config.toml
model = "self-supervised image encoder"
dataset = "aerial photos of the United States (SatlasPretrain)"
train_examples = 50862
image_size = 32
norm = "batchnorm"
avg_pool_shortcut = true
widths = [48, 80, 144, 256]
temperature = 0.3
init = "torch_default"
optimizer = "adamw"
steps = 11900
lr_schedule = "wsd_sqrt"
Rows from block 6, named by matrix and row number. Rows with one number belong to one channel. Each number is 500 + 50 x the weight over its row's rms, rounded and kept within 0 to 999. All counts start at 0. Numbers have three digits each.
# convs0: first 3x3 conv (model.blocks.6.convs.0.weight, 144x144x3x3), inputs 60-74, a 3x3 kernel for each
# convs1: second 3x3 conv (model.blocks.6.convs.1.weight, 144x144x3x3, transposed), outputs 60-74, a 3x3 kernel for each
convs0.31:477533558449549573423528529505497491518496531498496464500486470496474487508480451552452488522461470510463465554491473578406411544437470449453474405475503446485521492430422536436420494452417504532458505524455471502402379406458355435475357433474438523508387576509425531479357523500307571521390513454545478544523446501483465545528457486529465439466445430496478520486455483509460515429484525338519576411538605
convs0.32:509475421497485430527478436486406464577464461649507457537479509652507476598425452503492486491474536516478519462493535493516591491486544500526536541525551524497513597517539549515392442422382527465416571515484588530506513610433556628532501572515454502546491517510553505485507495552483486481483492481437421472437490541433466534574471395593529485543492532524519500530502506471493482404496560482549579490540564
convs0.33:517547563516545538502549524545546558568531549541488518558574566572560564516473444574498459538498464479426421552545494513509486530513517477484498478439443454431413487479462530499469476506441434479500465462533448408471407441431366405439401439479517517511490505543545513542489480440518558559518504509470493478551506483599566515453476524511506488456481478519494450493495483509575528518518516519535533512515510
convs0.34:572582517525548525486462482477536513490487460464477521408473505391436432434482482477538525469486447558595566416390460397447487489505534477434449444465462425438472484481432418451452419450372448490554486424425505494495583544450495474386497413424482492489503453506495519528493507509524496538515519491497521507528590597492532557453452438453504467466498431479469493490477397501455425499515479489517552441475512
convs0.35:418523469459486492430435481479480486466560522497565524461489537466556517483504454513486511469474428470468419551505543562518534555554550514583519488500491469507481455436420561452449519485481551507520523537548478501522360495515348446573328423449472461442486514393511540469507480507440526436471500467493514466492516502498519453553555567569439494417382484512505537489405429484429524484499415457488406488515420
convs0.36:583542570603569560537514510457425363475490437509544535438453506443473537452533547457449424465478491524546583473426469463470456501507496479482391475449380504466409401517421523594547448514449426443428454477494499528524528464418548522489567506486472468434427490441436460430472491484400488518443470485528528531522473488535499494479510482467521511464482438490497441492539476443476434525528515330243304474446439
convs0.37:532526522467433408466392359569561561541500494505470460528518468520479489493471482601613593552552537513469460527541534519498503564544523522484532516470475409376413521454480459439486468489529474533520465539557474469456502538515402477490415437476476500550455482530552568505431492465434507514553563485577514455568480410523415411544541584490437508485462544485469515484464499513516545499510492541526522480466538
convs0.38:503515494478480445438412437524478516505475517549562548524564578556584585514572551487536444499509482463462463511529563537552585522516561439486466523549545525513509443516514513581529462519459481523536529531564506504472456480545556569560603530506524511490454415405494447467503515496503487492492493488571585519608636565518512494438444459447463503457459477547559512445457425433410416447456380533538512569559553
convs0.39:547538534534519527559528495524494413556529462537515456564504443559478447529507473514460508493519522513522498477509492455521525459513514429420510521463569550489548457500426474504448412444468514503373583572405491520346473520416520543456535534452504386439505512508553552506548486531519528563526496530459542549463514545432524553418501486464516470466539482420505478472532451480506462359352550411406624549545675
convs0.40:599631532529554449508557479553532526535515475498499431477545576465558615422478533494431457480381425443485517479432447501495525485514548460444489437422485445427449455513452414459415525548488492553542485479459379445445592570565508528497536559517510528481429441404481501493455505495432442415540549575495486481473478504501452453469533521423384383462477460474498501501518475563485481529514527570527573528442499
convs0.41:554530591474543590470509586518465582489468540489501540457447469512494524427480464537569568584580577560494524477502517563484482489507486442435517467488490490502539495469398429554493480505432454514564481493532481497511388547510427539506451569507436507573490447502460558613474505522488464493491516446566456418576583539475429456471465472443540539435464476542504455398480513462470471525472458535533505561505532
convs0.42:439412421427417449424386450464468399433484435464477469519458461446462458461450489464537452536553499492552486476478483401428414429443471492474454503472450487450422479589520453576497429524420417441446404474441421454512475430434474422374439447430452456454453458453501463457513605521540569515537601515443458467430452497421489501535581512511580522512571517526514501559536481524472494479501471530550571459516468
convs0.43:493526548489514565504493536536552585496525514485497486468490476435447485445453487534489487507485543562541585511546524486470457513477468421414426425414397434422420472574519472590567449483475442409496503477490504469484494440409529420356549424388515506551468503491477522498486517462523554511554594552449515481473495525464474485489494490489477486484474475470490475454472467479497490465486435393454407396488413
convs0.44:513487504497470462535514482458460515481504458485463436454502486543590517494520462488475547488471434402364432541543523467484490523509537467510549367502442439478484496593430541529435485482430472464454525539419397348419474462534551569500503550482554519503494513516483477474458497424503471460478494496403457485411474526539611607543544504500388393400408425561587549504459471509520511377452510425507576413479494
convs0.45:539474458565498530506470495455425561456478535478474529482503562481482520488522528500490542557558484539523451542467525513463511553462514563515394560499318591523422530590525520515531479447468437480560421492507490502486537546460571497404521494453460497379493485380457503411493522461518523487510522474565468473552440487548416477441488552458478582477449483520512467516510489513528483612533398571467310600536387
convs0.46:454479513449439497484452477565567558502486480505487477482474468496489456525489451460460446496519483488475438516565538501523537523555557474483477441473385488518447454434414453488435470510478480465480442449455479433498520481478490424458509452425519517510496467477475436450496506468543558538509539531504539503469560529470516490527563554470480484446461507476537480465466454458457494509539535453528496471526492
convs0.47:581536541558520526620527499646581612626521562662581584528484539560452518580501527484507552448444448536547515548494487540480503538490520590564553592571548543583579427494445396491460422477410595480495593489448633563529531591578560588592583571556566498504584509516560544507442454472516526515481543497491532540452515519488514541508532447539557466611535456477518464501517483505493427447494482445465437448489482
convs0.48:471505510490466474500448453498446433532488420508482460589448462676516484717592553536514487557444474552479448512492489497483455505485502553504502612545543558556554462413399581500446599589494541463492622531539601530548521527529536556571502523529509493466481507464513533441487475472512521487521558481500546547453471508405448508441442364646542460654611547446506488520463475515528509502511485508530483461506484
convs0.49:406388394435432412386383368415354381401386377492394444600522514521485480497447451495448475504515504492483477467440469441414424462429476546517529550522498456448450552561526530507511465468338509528528441507475502555538456554502424504500424535456526507510553535491534525466528480495517459461508483521480405404378406447423444443440494454473511438432487438510537560525567514501536515505459497554562563530532511
convs0.50:480495439502521473489502460520462392448439406434437421507496476554527476513481471528505521528495512525508483505546490500567521460513483579558582585558557550534525465441393539475448540490450524566556518532520524530544416443432410448411434478488501502505490561524450518458485485527552571584531584570505540500516542520492511491486485467521515496525531499469532483484497457478461415550531534574524557514485503
convs0.51:484464459499458461514517458530462519527438436541564515495480566476456460422474461472501432440454438497483453527516527491401483533467452499583526474515460417407417526570536515566482430505502486444382471394371453502425495585457510493447528549458512414435465586548498627534525295360480580476447574523503597601488372449510463483373442423454506477443506420435541492491532566535501500553547523527547494541515490
convs0.52:511505506522506530518483527478503492474504453514533517477512518460518549472534487536507508508501512525570517547539438528512372531521422508392428550425430579490478469479479499480516487401427473512515478521496476541477552548375528558282560527371497504433535501418531514483545507480582472466566495436520456448558480475515453422509497522498487504511480472523478400463477415469494464535415478593450444571496489
convs0.53:493510490486480475507488506447450444483567502462526472395411389513535456554535504428459471473525486455491447472489460448447445438435452475452438512494429528560455538422496650454467636612549449373396519500466521514436414509522437467468460399449532528477505475482482482468506450438505499469506582516508532527464515492466414470513452465595496437622718619547467487538435446626628578488512495506565505489519520
convs0.54:492494471553568546536518464497476469510519475432458441528535526544515480471460454525536519503529463486528501498544531509552490460516481492508530448449478496521536444485468510477555488417440481490485438453466470511507485543489502546571492567551524545507555558482461511455524494531541566516422487484431443454435449484424405485454439472543509544496456451496509483455497420438463418532520556576585612476518540
convs0.55:509511514460489490441402455527526456496512476436403485526463474487465519467505494520472531486477505492566501476499472499500433484461523424315411461449476499590521418498426476523495462445424493482468471509413461475467419460434516491434521458457519481459474478496468427512520542548451423509513544508560559552513538574464492486566584545505483480559510500523539555513521495554584525429368396482524543471554485
convs0.56:539574604567572619508523573514571489473532526487507551496463462514495526529536469551546451455550471523581489485537496489530483523531509562484474532486460585472446475511500457507508379376395435442451403515475499538520551534485480521386468501432476506496479493534456430573472468434496513542469512480524526496550560499559563486477490527459510496413449423446502505494548521487572572518469490478425457513482478
convs0.57:522462492526474456504471458537479444471422440519458443483438464470464501529484480521573469425517478482573517490491465456451445474426455482500493501548490515549554500452458448484450425440451515479536528500464552490471582573515601557481569539468464487528548526532491485520443492513488510518486484495594576523532554521500531492542496422492494419485464472373401381388378352416404388454523576461562604431536561
convs0.58:452543517474524509530557546557546518559500557526594584537417435488487505475548531520408445527427456499504516541541523565495519540520536513437450585519477516443412468453431491490454468425425472509470472426400453510482456588525446433398469535507471472459408489469466507463565510499518576552510523485473433466542520471494443454434483465513505516505449473519559547496451441499446482470410411608589593502396402
convs0.59:551514581550534572569571607531589542526547527554579509420466495422412465473463453416509448391395389530605506482530500471498452508539457528606532456537474502574515540534545450448460372362386501499488485481463589605541492462403512452412530431419471487474539554515502524510460506476486511510468512486580551573514515497475481503545495492560536531519540541516496472468509447452435407459554503426539514480573548
convs0.60:490526501557528505528484468503525507557583538509514529468466528460491545484511541524560530551580535542557517476514536489512538566578577529508510510502544533545531413549481487523536453507487516516513505526552492485460483485433534552513496458410456474532467498530496538585476469477454484500523601580561544478585573466561482371425510526498534595424511592464452508465435504492501548487462405508514484526560518
convs0.61:464418492471441473491487517513461529531510561528614568427384519428497536477522506521508454451434485494495494494488468530465515546496494426540490475508449499467415453556473549549410455470384438513468428453511470467412515499456437483492388456514332407490489552534563566506407410480522592504521554501514497513525495507517469521439473361525481405435455416541556527562554560522528523496546519493519459512483488
convs0.62:521496492518481466523476448499510502570572498630582488536552462531527493567524523606547470543543515562535502487504510520467502511488498504490548382449536455461463449551567458489575474502544449540508444552509526587522557523503551517479514529485540473499474421486478436492483440511380415423425469493540513475579537433538438415382425552359415601463594637479437552447396587512507519532522518469500459481506440
convs0.63:509490555507482507502508498494487494439480493452506477443451489421480568470507569498516509402509501410451482462487510424488531437475515378474519343523565384450522431482525467492512469479540548468422535453453511444456456447496505476502501439473449464471463476482453496490518477515537457504502469519463522597439475581442453544491473482533485502415405523539568572572561555497535567370435509398459571371423569
convs0.64:457477470396394503409403437442436445370319425475415454563506545550494517604513523478525528523509516476421440418454470485471461464457459529496490570509558529513495488460402494522468501624452504571477441523476500486516472535517457516642380502492502496445476490505465493451498526483476537472475492449547531503511467508483523482485557522505515462496506459523481488496538534501512516451471436536545537488466457
convs0.65:485500474517520475473477457569580531590567521520504518478502481466500457433499477461453471480466461486497512496487484562537524566537553534538574488502548547536529527517559477472522544544570471552529550616616487521551455410417516540557497480439562545535543532531511488511463439534467453516506478540423418455477486498512514518469444497489483574489481528415396438448446488527527554560525532510499550484458476
convs0.66:478499478465463449431433426486468485472469500494480511605533550556517569568506573564503491550526490510542536490475519472479507505499539552527538551538585560561575467552608423517656494512557503499598485562600529593628516510497547491484512506457479421471443402475487463535429456493453490532512530556525544454507526403499443388400455558413498611497605624462490505459467528474490482458445379450450388498492464
convs0.67:433456457433419459451411429465474425364477443430497437582510507535552568557486516531506492526516553435425443435492433446456436444463450498469448528488484526497453419466414494524474447587472477504502474516498520508534366477460341423571363476478469496441476529458504525487530596520476572500437499521509528459503476493476553462582647576548549509483536466489505481498543454509466503433419388502442450449467408
convs0.68:511512500527504503550512494500493519548592528538565445478440502522555566480587526370381451460380471495445515525571528456469464462418450395337437502512499447495512483508497530580502492516483499379466502495441439424365466386528451444500502486468489502481449430478533469494497573507472439451536431496495497466483482482464506503479523488479466434484389409541518516476496494529481517487520513470501503491543562
convs0.69:483484493501478488467462495496516508520568529523533487461567552455616572578577536513509516452525584473549579553486493527479498497474472504537568404502598469521551538452466540477446546503457537518530535480533498467482483485559479563631480496563577505399667502350539484444598489369640474280494483433466475487408487571504497509583547399613526424501443434566515519596538525530522538450538575419547582459523545
convs0.70:576539495503452418441441447547540519442490555475484416472473394471493481502499521642577488543534569463455548449456518459487581560559429450432450586610568610585493432496530489438384466433386508507481498499558534467500540528501520500502473466423478491499458480502449493456511519480508499506400440555485490474541546490491574568512495454516419412418440489565547480582567512505503543454470446569570535539582620
convs0.71:448449450459450466461412443473449428459459452497478429528509497560493434583486458497451423474464445530519507524497508516511549542518526554553534585563532543561516581470416599459360529490465512468500544530535577533534486523494493527500458440486483496483467490476517490449502472492494488495504526511479498490459478480437449458555460375611526458559591589555534503568521480491519534464504507471502497455505497
convs0.72:418433427397445442440447478529514520524546517545580525569513500590628584575569540446431495517498498506511508522528543503482512521475498459464489575587570520506475565565515577609526522517464474464469489493416483520469465538519552602537562579521518493558475334410501358452490476527452352368490408464411388377492518491464499483478503496527495455520486482520552501534537518532509499498526559536536546521514535
convs0.73:530525510518489469525509499483511427437513455494461512537528506479491482510491473485455456470571435467594470502486485506495489520521536478487510496509505464525526567516504499465513539470445509527403435553458455498505456461448519570504458505513498495462506486488481411463499485526503450515497467459487466487435437413495503470482524503520575509501573477512546544539544531522618545424365433440426411500553512
convs0.74:453537476429494528501541586484422492558498548486511591385355517466539560458548491521442494542502515495510535517488406554382381569496529403428417471521440439427360443487440406438396394344419486440449580528459477437410438520440384468363486551481495470486492495521479489540494492486461511518494453454456406454454409442519543528532554427538480489424388435523538491513475514590497537438499474484557537481495516
convs0.75:492493483521531518532543552477430466447405438541510544493466434458410436533478510464539509515565515455540464536500542529499548557532571481480461442444435460457423417345367463374415457409436513497452476485411532572523461450467503533485507479496509512526536522547531515538517515513513500509504457442461420446470458469471472502563546544538549546541588569499518531480488498473527469453486482438490474486504475
convs0.76:458484456470463471482462448501480480538568490587602534520463481561502450627580536566556511537501476563581570540513527553538552573553565502538521591594554580610549476453431513487463508533447471434475565574549573613539515525473541561498492489410492431475521441466548521485431388416466420401541550478513551507473531478392408420410464451513524517520617588480489469507441409518536466509570518497564505503538517
convs0.77:482493453458492459437453465507484410494474388477491416467498513478510474475484473529499496530520467512510484497534492504547523463512498592551567615594584527496479392413366467463447495523491531580553506580544510565573476450499457437488390442561507518459528563520468544442502494543562589615505558543529554541533511504527490492467497519483514588468526543450462454481480491508493471568500529576530559453422432
convs0.78:470478449412424417362379401428417390441452447442465480484490518493523531496503492419443457456509478448444422431422437443437438438422457486469449539505486567536511511501492484422412500439428474497468497515498515507524478482484504489438509454431486504491450443444422425434534519560542524577521556572444461437485470438514503522470443406438395446512488453493467402435441385401464383498506495581576547569566561
convs0.79:482498487561480477556460474486452468561589456554535483519544393525568355471492461491519460516487417519498486548418549506425553501460476424498470463573557411538455496560493440575525400512506484544490494585432475556505497486539565464533552500521512539470511548493500511483560527449435564427413462436547459460622513446581466467424525563397460580419473502536484581510468597527432517495480517546561590535540485
convs0.80:455529484457553486450526462465492483509465544501483486461474492501501467479427471479464502500504481487428445496485501512491488497445490544575531563550541484522509443415361533474540528581537475612545512611576511556567453567512472525528444585574486550486489510486457471447424457441507539493404433393492488472492492474500470476463473488447406494408394450500489475455468513466449501548493508589536545448418435
convs1.31:507525513521503505492500466495502494465490458452472464504532447533523452505520446512522451549543435493548447479425451476389451486424539515555541495496441527542513489459491497467500500494523526575493559562506518511482497608601495570577420508556481452493496485492492500497526505575543523565503515513445463465442491463428437502515509472471481513445458513387484525441536517447497492537479487507432381503431425
convs1.32:457455436432448406444472456586504403576526403522524462626558489619520444582512483536512427520533472438456467503510426507531443502548497528533499574596524556558484498492513493459486472478520500473386550531405532487429604529487496487453447491453543504438566545450579574496541531527492543536523582540508577556499572554512545509432499495484493505532499527445440375442495409500562464556519512521530525443448486
convs1.33:477507472480492468511515488488496498444462441457456484497540549435466483446455469517475552548515538547554552482520546468510504498532509511582600487510514536546512544518543501508547549554592485536540432463513394436531547543570506511536555568609456528531451506517487506510553520557557553532564567543509536490484527490474506486423470476419416414553543528419459447420430429462425396429473459538525491564559557
convs1.34:598598540558561468470450459453407440507499469500486512455408449514452501498467550397430381492485485494526501566508482567471398540522442479468512472498534536546532432400454503447504598586561482442491552543562490483513550521502572584478440481472546503533471437453501473506445411458501499506484523521533502513530474484527433436499532544555584483539567467563586562502530457507530486535528468561577567538517498
convs1.35:549555576566566583553532524471497554441466502491502497528548527518570518544534514561553515514563434499543471469499522490484504498479525496463497493410443514386499557544533525492525544509526521464505515436462520456494508504526515540499483431495504459527460457505498485518490489466542549508429441469409442399421507456416462423536445512507471535507535550469456490488471468502496457452391468526472500435378428
convs1.36:513522503472497484504496473439455476442434448536526539503480511473467514516483502433484521424433501492513522507585556539588570504604521391399484399465509489454474522519437401412418493458488480447423528500486512507468472513452392426417469525482505546507498505500508561556377368435388382453446468522512520449572553490548551498484435491475457475396469461552499476511470453523501478509436510414346427611600638
convs1.37:529502517579522538507421458567547570524524561509498535435448477494487506525514546531474537526506523493507466499539550474506535433485529468535500554551455554518431525459494554482507587558559491467499553466530508423457548507515570522506466416462537492498487505469428481459560527535586543521489451473513501477535558550554570544486462474464454461537504520519533500508518479414482451530523501462495454508486465
convs1.38:524464523557496527543499549570558562573557535575548525427406431412442451423493501512515496513532533539588548523531505568582565618615594509571529503561563484524472500433532497436522470456511491427453544485527539500502558479500571526533587578583451432407478496504536566569525523545474488529465500514508558563561600597555519507517522564541527570524485480442397440434405403499483452520567565543608568491532490
convs1.39:543458491590558577586574588516513423426473411454536480534549499526511451553534488442502417440493463452537466446418394512469420529499470531491391525536415529525380497521548526609545518573530462443435415458490466502526508529440540515424548504451523449396534467443576525498488532507503494492475477436461483536508519620526529626431474498449414492471451536474445449419449483448490474503567512362460434333430373
convs1.40:555523495483439427460447485576575603503529521533530532500453483462447481450414488481451479426418472494471500585534541578556533511450442423376365462538546469477451399442474453454500525487517558585547529531527516515541512556513464506442448529490506473525510480563438436505383354392384396463464481450645502502599532577578544544497449571551508525531496496517481486515506483419459441542461396534584572452471502
convs1.41:453492494444501511449482530449546600378526586384486549477489522515530559525536553457482549489496507475466494483550577451521509489502568516529545459488487476445416452520511508558532545558520430517562448585589449490528489541584507554509451514559493535571398494551465498545522449466484444451548487481458514533521556555526529480494486540526518499475495526421487451339448498379415451517556558417492488431441384
convs1.42:538441582520421542534438573498437490523450504533474539512471497488423439495456445546517533526481431524467453497496540510479523535497549524479575469421489543465535530442538516439513568502566512474526483435504509443505556478515484448490525494577506433509480428508507446552509447516479414466500455543540441539504374490554466530519428493513424492492432481521487537541497551562506550539488554481388462560485532
convs1.43:441425479434394465436383483512559526448460472433406480557483497525492523536507526448425480499428452521444457526523493477464443492468502488542506488531566470521503515528471503487467508437455506549577484519508447401439510580534540551529465427417505537521485518483466406481448398418461426447504522531385421400427478437473470453496396427504405434448424416530492518549523521552519502492391437540454457565589563
convs1.44:467471485525493501524499517585591562557493458509461467594602567529484480543467460466453446484405439485451508569558523532498463508456448530524517529538493480482518510546537483501491444468458575573565558466431572465447558495474604536481436387327566568533549551479529466452465429472477555585497551557447446426468547473471526506368387412460369414479484491449493501471506488495502494499453559532543513519513530
convs1.45:516551543519569555514547527572496478546522492590569483551559533554542521563516496419483473433490490453526479496498482450500481460545498448503603420467621513520643556524436519435454504445488595603451577624517613610497564602470544537430614544474455543450374548513385595556503477480515480453481503484540527444564549455558559492561540532556546487545550525451497450414491442435486425528496513464433473551529536
convs1.46:541558566509508564459432492557562548538505501524450446492498499497508515521534507451392440507454482489442406518565585515553548469457470540582580481503486434430371432438466485500503426486499517524494516497486476391452546559567592603585526514535507542581514562593484475496480513507513559557517554548532548549532587591444444432412421436468460410379463460452483474442448503382341361527555597463475467403410374
convs1.47:433461502404414450418437453597512441550479399565506466507485414527485431542525470579571534577574543538553540548525466578556491573555513454488445462497432501499450512479521529425467496407446588482382599492405616530464530503466491474508538512516515491414533513420575558483448497517483558546498562539451464461373412415390367413454506534451477502460472463484477473498476454522498470523532525487524471475464469
convs1.48:415460501427504518356437449582492443546464396496505403600445441616456414639579543537472440475470412557575570519527506542544502543537480463459458533499464509481455489458487485462521400391492490482426502481422537534497530509501497480484454445492527516456554526464550571514541492503533509520565529515431514521421521492443456418522474450458441426548469507438458492443470469412430393473466496531504516504470524
convs1.49:510464552442409452524471514558441538500437491508478504499490552489480486513484495542467514473451440510483483585554624485487512509515565583508573463433420513491500567473522498423449565568566506453561470408491531474554590428536482422446458425503557500536469439460543516539543524547512519511521497490524445524394363429521495539488466489448416482496496501484425473477454477514525534565516548457437435532517527
convs1.50:557557532531537505514515506502518490519526497510502481494441422488451434489459443526524519552541514549508494483528529485513495511524503492512499528583560533554546490489504432440453431457486445431489451431514465448513495444445458421417499483431381422453365416441383423441588584543562589564543539541525507558530505546563534560546519509537532519512544533525521528458481476455464463490500480567559549522536535
convs1.51:559509507569454498515406425504463536468464497470385430475435491475473510479461484467457470436544529490538524500441466510467484515440538542467435477510510508548564555498578504462541426485512464426539476427509522511547493517539507512470600534494518487515514527539415456456475522498484533471430448436448452437471460454557528559573449525492444490561544513606619591583593568603571535474399395490460466586560561
convs1.52:485453486523513543540513544388437478339459476469526503513511539469487508499485555454505430522547390533524394366388448359411448433478473457475534477515551505474542510574472435503488440508538399487484452522506521555479408539437473503447453488525391475501433473532468510547457501407486473367465476394445468362507484389516414383477447552492446483450463488483505460486531492489522466468510508509475495472439454
convs1.53:484498480586602522521550483509501516503493504507492498559462484613527484624608587574557555578547453573566591439442482498462483511467452512507501573531499583509563501478498513515553497510535436476497493491487524493482502559615538529549506482484497443519519508533510477540565527524588579553539563509472437450471484459493460450506522498457491536495485508478520502537516510513516440526493507494471454541459482
convs1.54:549540558523512494554539549510519556476456522514518570475480478469438414504471414543511495494479459454465483550572565502497450575585565613603520457446376495545514537494458416423425492483466442379454487413435570567580478511557518521556499517517439449471413417426510518502564578558537588583553599615559572545455476499509504509526483477440454468475547546512479490366358370475483520570541508488513531527538570
convs1.55:517448471498498522476477538589553535534507483544499446539581556511508500502480497468478470462532452514543487419404422439453485485499504578658607609610552555461397519570581479512545511501495506468491499539479510583500477489509550517449474487438443437488534498527512442470508598594492486538455442470507499504503533563424463498505477505524476487514522561459449444457509509465501529557587600575558641458380428
convs1.56:526532559500516592501531557540549527451513537580573566551498472536488472512502492460494434515556448524577435458519547456546544503568571394508477403464495484515532504509466474546485460530471486490530447532577466571604469534549476508573577603597440456468437442486476500525475450414506444413528475502484466463518483471486455453574561543559519511468458474521548501503569535523559544488534499472463468489475481
convs1.57:506542526503524517465458477538500426514481359506480372506480472514458493528490518468471457493491499493496485526527455515504416503513443461495479493505445495529487514507510504458483509430451570485391618504376623523439569498464518490423541493472540509529601534441603569471466548531497592570445536521479530472550544466535531423519497486540534509480497510524505504492502510497479482423448478493500535519493510
convs1.58:563552522579598554565547548484466463563602507550524443500495517482495488550525505433448470492541481481564487510496539426438451563537589438477505486517447461464493588496483567551506519540540438521513490521471543575516464484491411488438424455433481452502427474492515526573492530515517552469510503515518527461499522487477494506515460458487488433526563520468462482469489495563551499443430445644639600537527494
convs1.59:489473510481470495478478496504465455503492457503506470459446456474498494492521513599643599562640592489535530479470407532543477545587530580551585518501500494458454539581523523528497466511415473496433471519451480526451449470462486510526483497508517530476564549494556561498488523536494544528443480461559583488516505458477453402466497512458490504471499484516506494521511499516487496603585607518482503475410448
convs1.60:557517469530481470507447469545549580458482520500500534456496587490540581562611603474487537467420475554556586456508502431469462496507513559555590480439516505532596491423519503472510554549554492510537462526564440510545533530579529568595529542525533546519487489415512494445569519459504446390459421380496499474523466450553528558454447523501452454514405417457477460433427403441484468564555577438438483481520555
convs1.61:527511501561506541484466530481449449461515490387479506507533517526547506502511468526492496494509488485500434482452524480427486501452560501509516576581555626579573579482464600509555494474494473445487461438451445485558504513552408481512506560619465454457479481521423457498543554505556616500523503431494506508479523537532506527523522526462486525486503516512544564572605622585599636503430513531518552588541535
convs1.62:528455471551485488542463429502489513498502524534558541560499552521534603593615646398466448413450485520546589495526509506531531491529498474515487484543553498555537541474485575523467573475420510563499467535541473532557594476449533460467573506518600529471586523403586495360541490473532547517528520469433523497510584613510550542418516478497530488494461412483453415509428418452463393443500480433537501487559521
convs1.63:529544498479514479482485485487470446471473514473496547504546530475549560483536540448466499507511541516546565496511465477485422509518444545506481622578504590542511470495502446485494513539534450475551517554562480575580631561554515525540546554561485506459481480456474484478454501486464516536528574538475566563517582576491540550524552535550584574508596549484545545511535551508507515476449462535504553456401483
convs1.64:505450557445395477492391480467407477417398484402363501511469472469445450517498509544427488548476428548543511508475558416367448448430518532517566435412472535463549571504579536444504611573617513426531486456556533481569491436501427409428458432508543442556482356495574467555511479510543534498504462489530454543449414489517444501543486471496467506480450484495517528447446473496476513513481561490437472504418484
convs1.65:508515490502547528490529544515532468520529456518521522517499553481488535532515519499523520470511496415410393489519522477486481483483499498515481484518479568547508592566556530542550593562555406406410418392395449397392481576600519606618563624565501513495516569542567578538461473491475509513501559556563577602467505549452473508474493489423438453487454456518546504490495448497473482513511486587589575542513505
convs1.66:493417423499427413462359347546526542527496495535491482531498574457423523530496580465479495412452526535540620535564544540577590517573570465511476443518521466535527528492498577447411521419417543558520495541530498513512597502522537545517554495510546544532596584527583525499558504507479473470470483472465521504537573582495542548403446366498526470506491462476493451497507472459497482524545513517542507520524467
convs1.67:503434499494441481543453535516433530457409507465374509500491538516494497523486510535443506518482451529514514535463515477389454495455533538537580408414447514448536544477582502398528553489597537472561498417513563411551495449512414447466453432513561456598494371490562420537530499514564581524474482495519451517442422465514446505538506501463453515445451507473457501442415466523476499521484549473424452532439488
convs1.68:428422425548562542586579602498510540492461516471417513534518516504532497454519494484409431533491505468443475463422465478456476507446487499512527437460441439369450556600556465499519476477468520553547511484565548477537533546567470547517534551544417425447455401479421341440526447501559550552516505487459473513498543504527598543488429456529488566509543569473503518478486500505478491508467490506485532555531564
convs1.69:458529547492563588488515581539504513472439437474459462492525542544540510582529491536576508556576504497533528482467526481478434511479412542572510500540450496525573448469517484489558497442558465447513480501424455466435443515575472482514448483531457432499444392479456445519512572559522576597442472569542505560547529578580499489483532487458532582396518567499536543509538547550563520502499509454426448490433481
convs1.70:412419392412422415494455477550549592487520579497460499541484550520471489527505485502451476562500469551510500461476463388470499446485529497520547455520495436367398560519552588535543598566560492507556602579502569501465500506500447495516451427460519502458522493488482499487538487501533521449567534450465503537530519538495547524559542520500529542549503526520543524517527463462474382430480554494491468368390389
convs1.71:425408430365434480367376420558482438552519429523540470598497515601505488605565581508510466442423407508512533525494467580567493605583507453469446525492430520459427456482503427458512419414469428428439434497435452524506517524555454458492440442494523446451566542485554565530563525543484487483529492479449481494457491463413435421529528487394462525411427560443431447470455457487476459486477510526490548486441531
convs1.72:470472482525557506561592555520508522450453452404437458507485539499472484523525458459461461497458406541530490538531569562573595562563541498529509474490418485488434613576557511541501527536488474529511477500550498492512540529558540523540556530566472437483405435451467505523468469494491499521507499501528553591540573594506547479494504510561551569467511506456449438421441402477507411548557494518546480523554526
convs1.73:556525546523494515521505504514507479467525493528579560485466504481477503511486508509504454448477424564557572517500499491526504504529522542586540409451452477427479531553517556560547613535520452452453500561535508584574484485479496490476507508500517473470512506476503504521520510571507464523482378464553549523558531458516496485443499447409366406466381389452506496509548527604623588590637628394407491466472499
convs1.74:467464407520490464516530548513520506531546491460445457600578536564509478532445448460487478528521490433548432498480498490444477555542579597611661585590543537438460527546485524536539483518497485531509474506456453501504449468511414474455476514519454497468446546553462492533520531462567575514473501514511464433501458463437424497529510546538495478478553503496511511573606622578591585503527561480529460560535462
convs1.75:507476467458477440403431432441445455453500506477569565538513509592491485600537523547600536475502464527549530471465470474526504484527495477471472558525535555526511470500494499550514541561492478503486460531510518608564487515466452490477557602599467453448501533522545560548525493478444405372376300334503499510476483475443417441448449433397394396435415455467503490506542542524553526511522510519522550525465523
convs1.76:452426460452423462491430438562511484527498461514529501540430475558427487582542574513460452472425429519558531542526506578562561581583554418449432514546497465532468513525511454473533362397424444490403483523455461509499476427494571474534517464480538479471526504474551527524490477490413404384431473472424464436470478523456435447525535481398440490387431491442454398473441424503480454490497506592610546462477466
convs1.77:517497512493477500476465477484508457448487469486492465479456480425426480447447484512504591555535585533526541453506478391436424435484451483572593485576603523616602548518541512423523460434499425417447373368457457438473605470464539455450582544490431468496340415451395460475532542523547601556527593573594587598551560551546536551471464471494470462536528500508509510481446453462459457427461515536530583568558567
convs1.78:474457476560537538511508537439484475447476453480497472440423432413421401485456440585568564572574565604590570507545552538596563565602562538585567521519522515528484520497505424427466394433486443419480502534565491519511459447427456465450471509478489491520495538524485535535597574548550529551528519550424435454452452455465448489490522527514522503476492464450444473448469467495502520541560535494504502534525489
convs1.79:552529473571491469585460485485560556479510540493536487526545554452454550462416533456465441446464510484520518495518524419462470509520551596597544452484503507502583572523526509515512593538560562462491500465549518475551620512576525507454534508512625560559544489503574501450526576501546570555526521453461492451439452460429485507555466455589533423593554484494508405518522439510580467546523483376463434449542534
convs1.80:508562545509526511521507558526477497493500471523508505498500506479505496543479488557522498499566446494518439561569552511517503514541595561510532469472428543539527588556517438448371523498466513452460454401385533480507487489460502549447511501473520485517426404429541501551462492475524579513546543527537541525411445446489488537552561516450514481467513446479492520399413449446443474524455493536544527479500519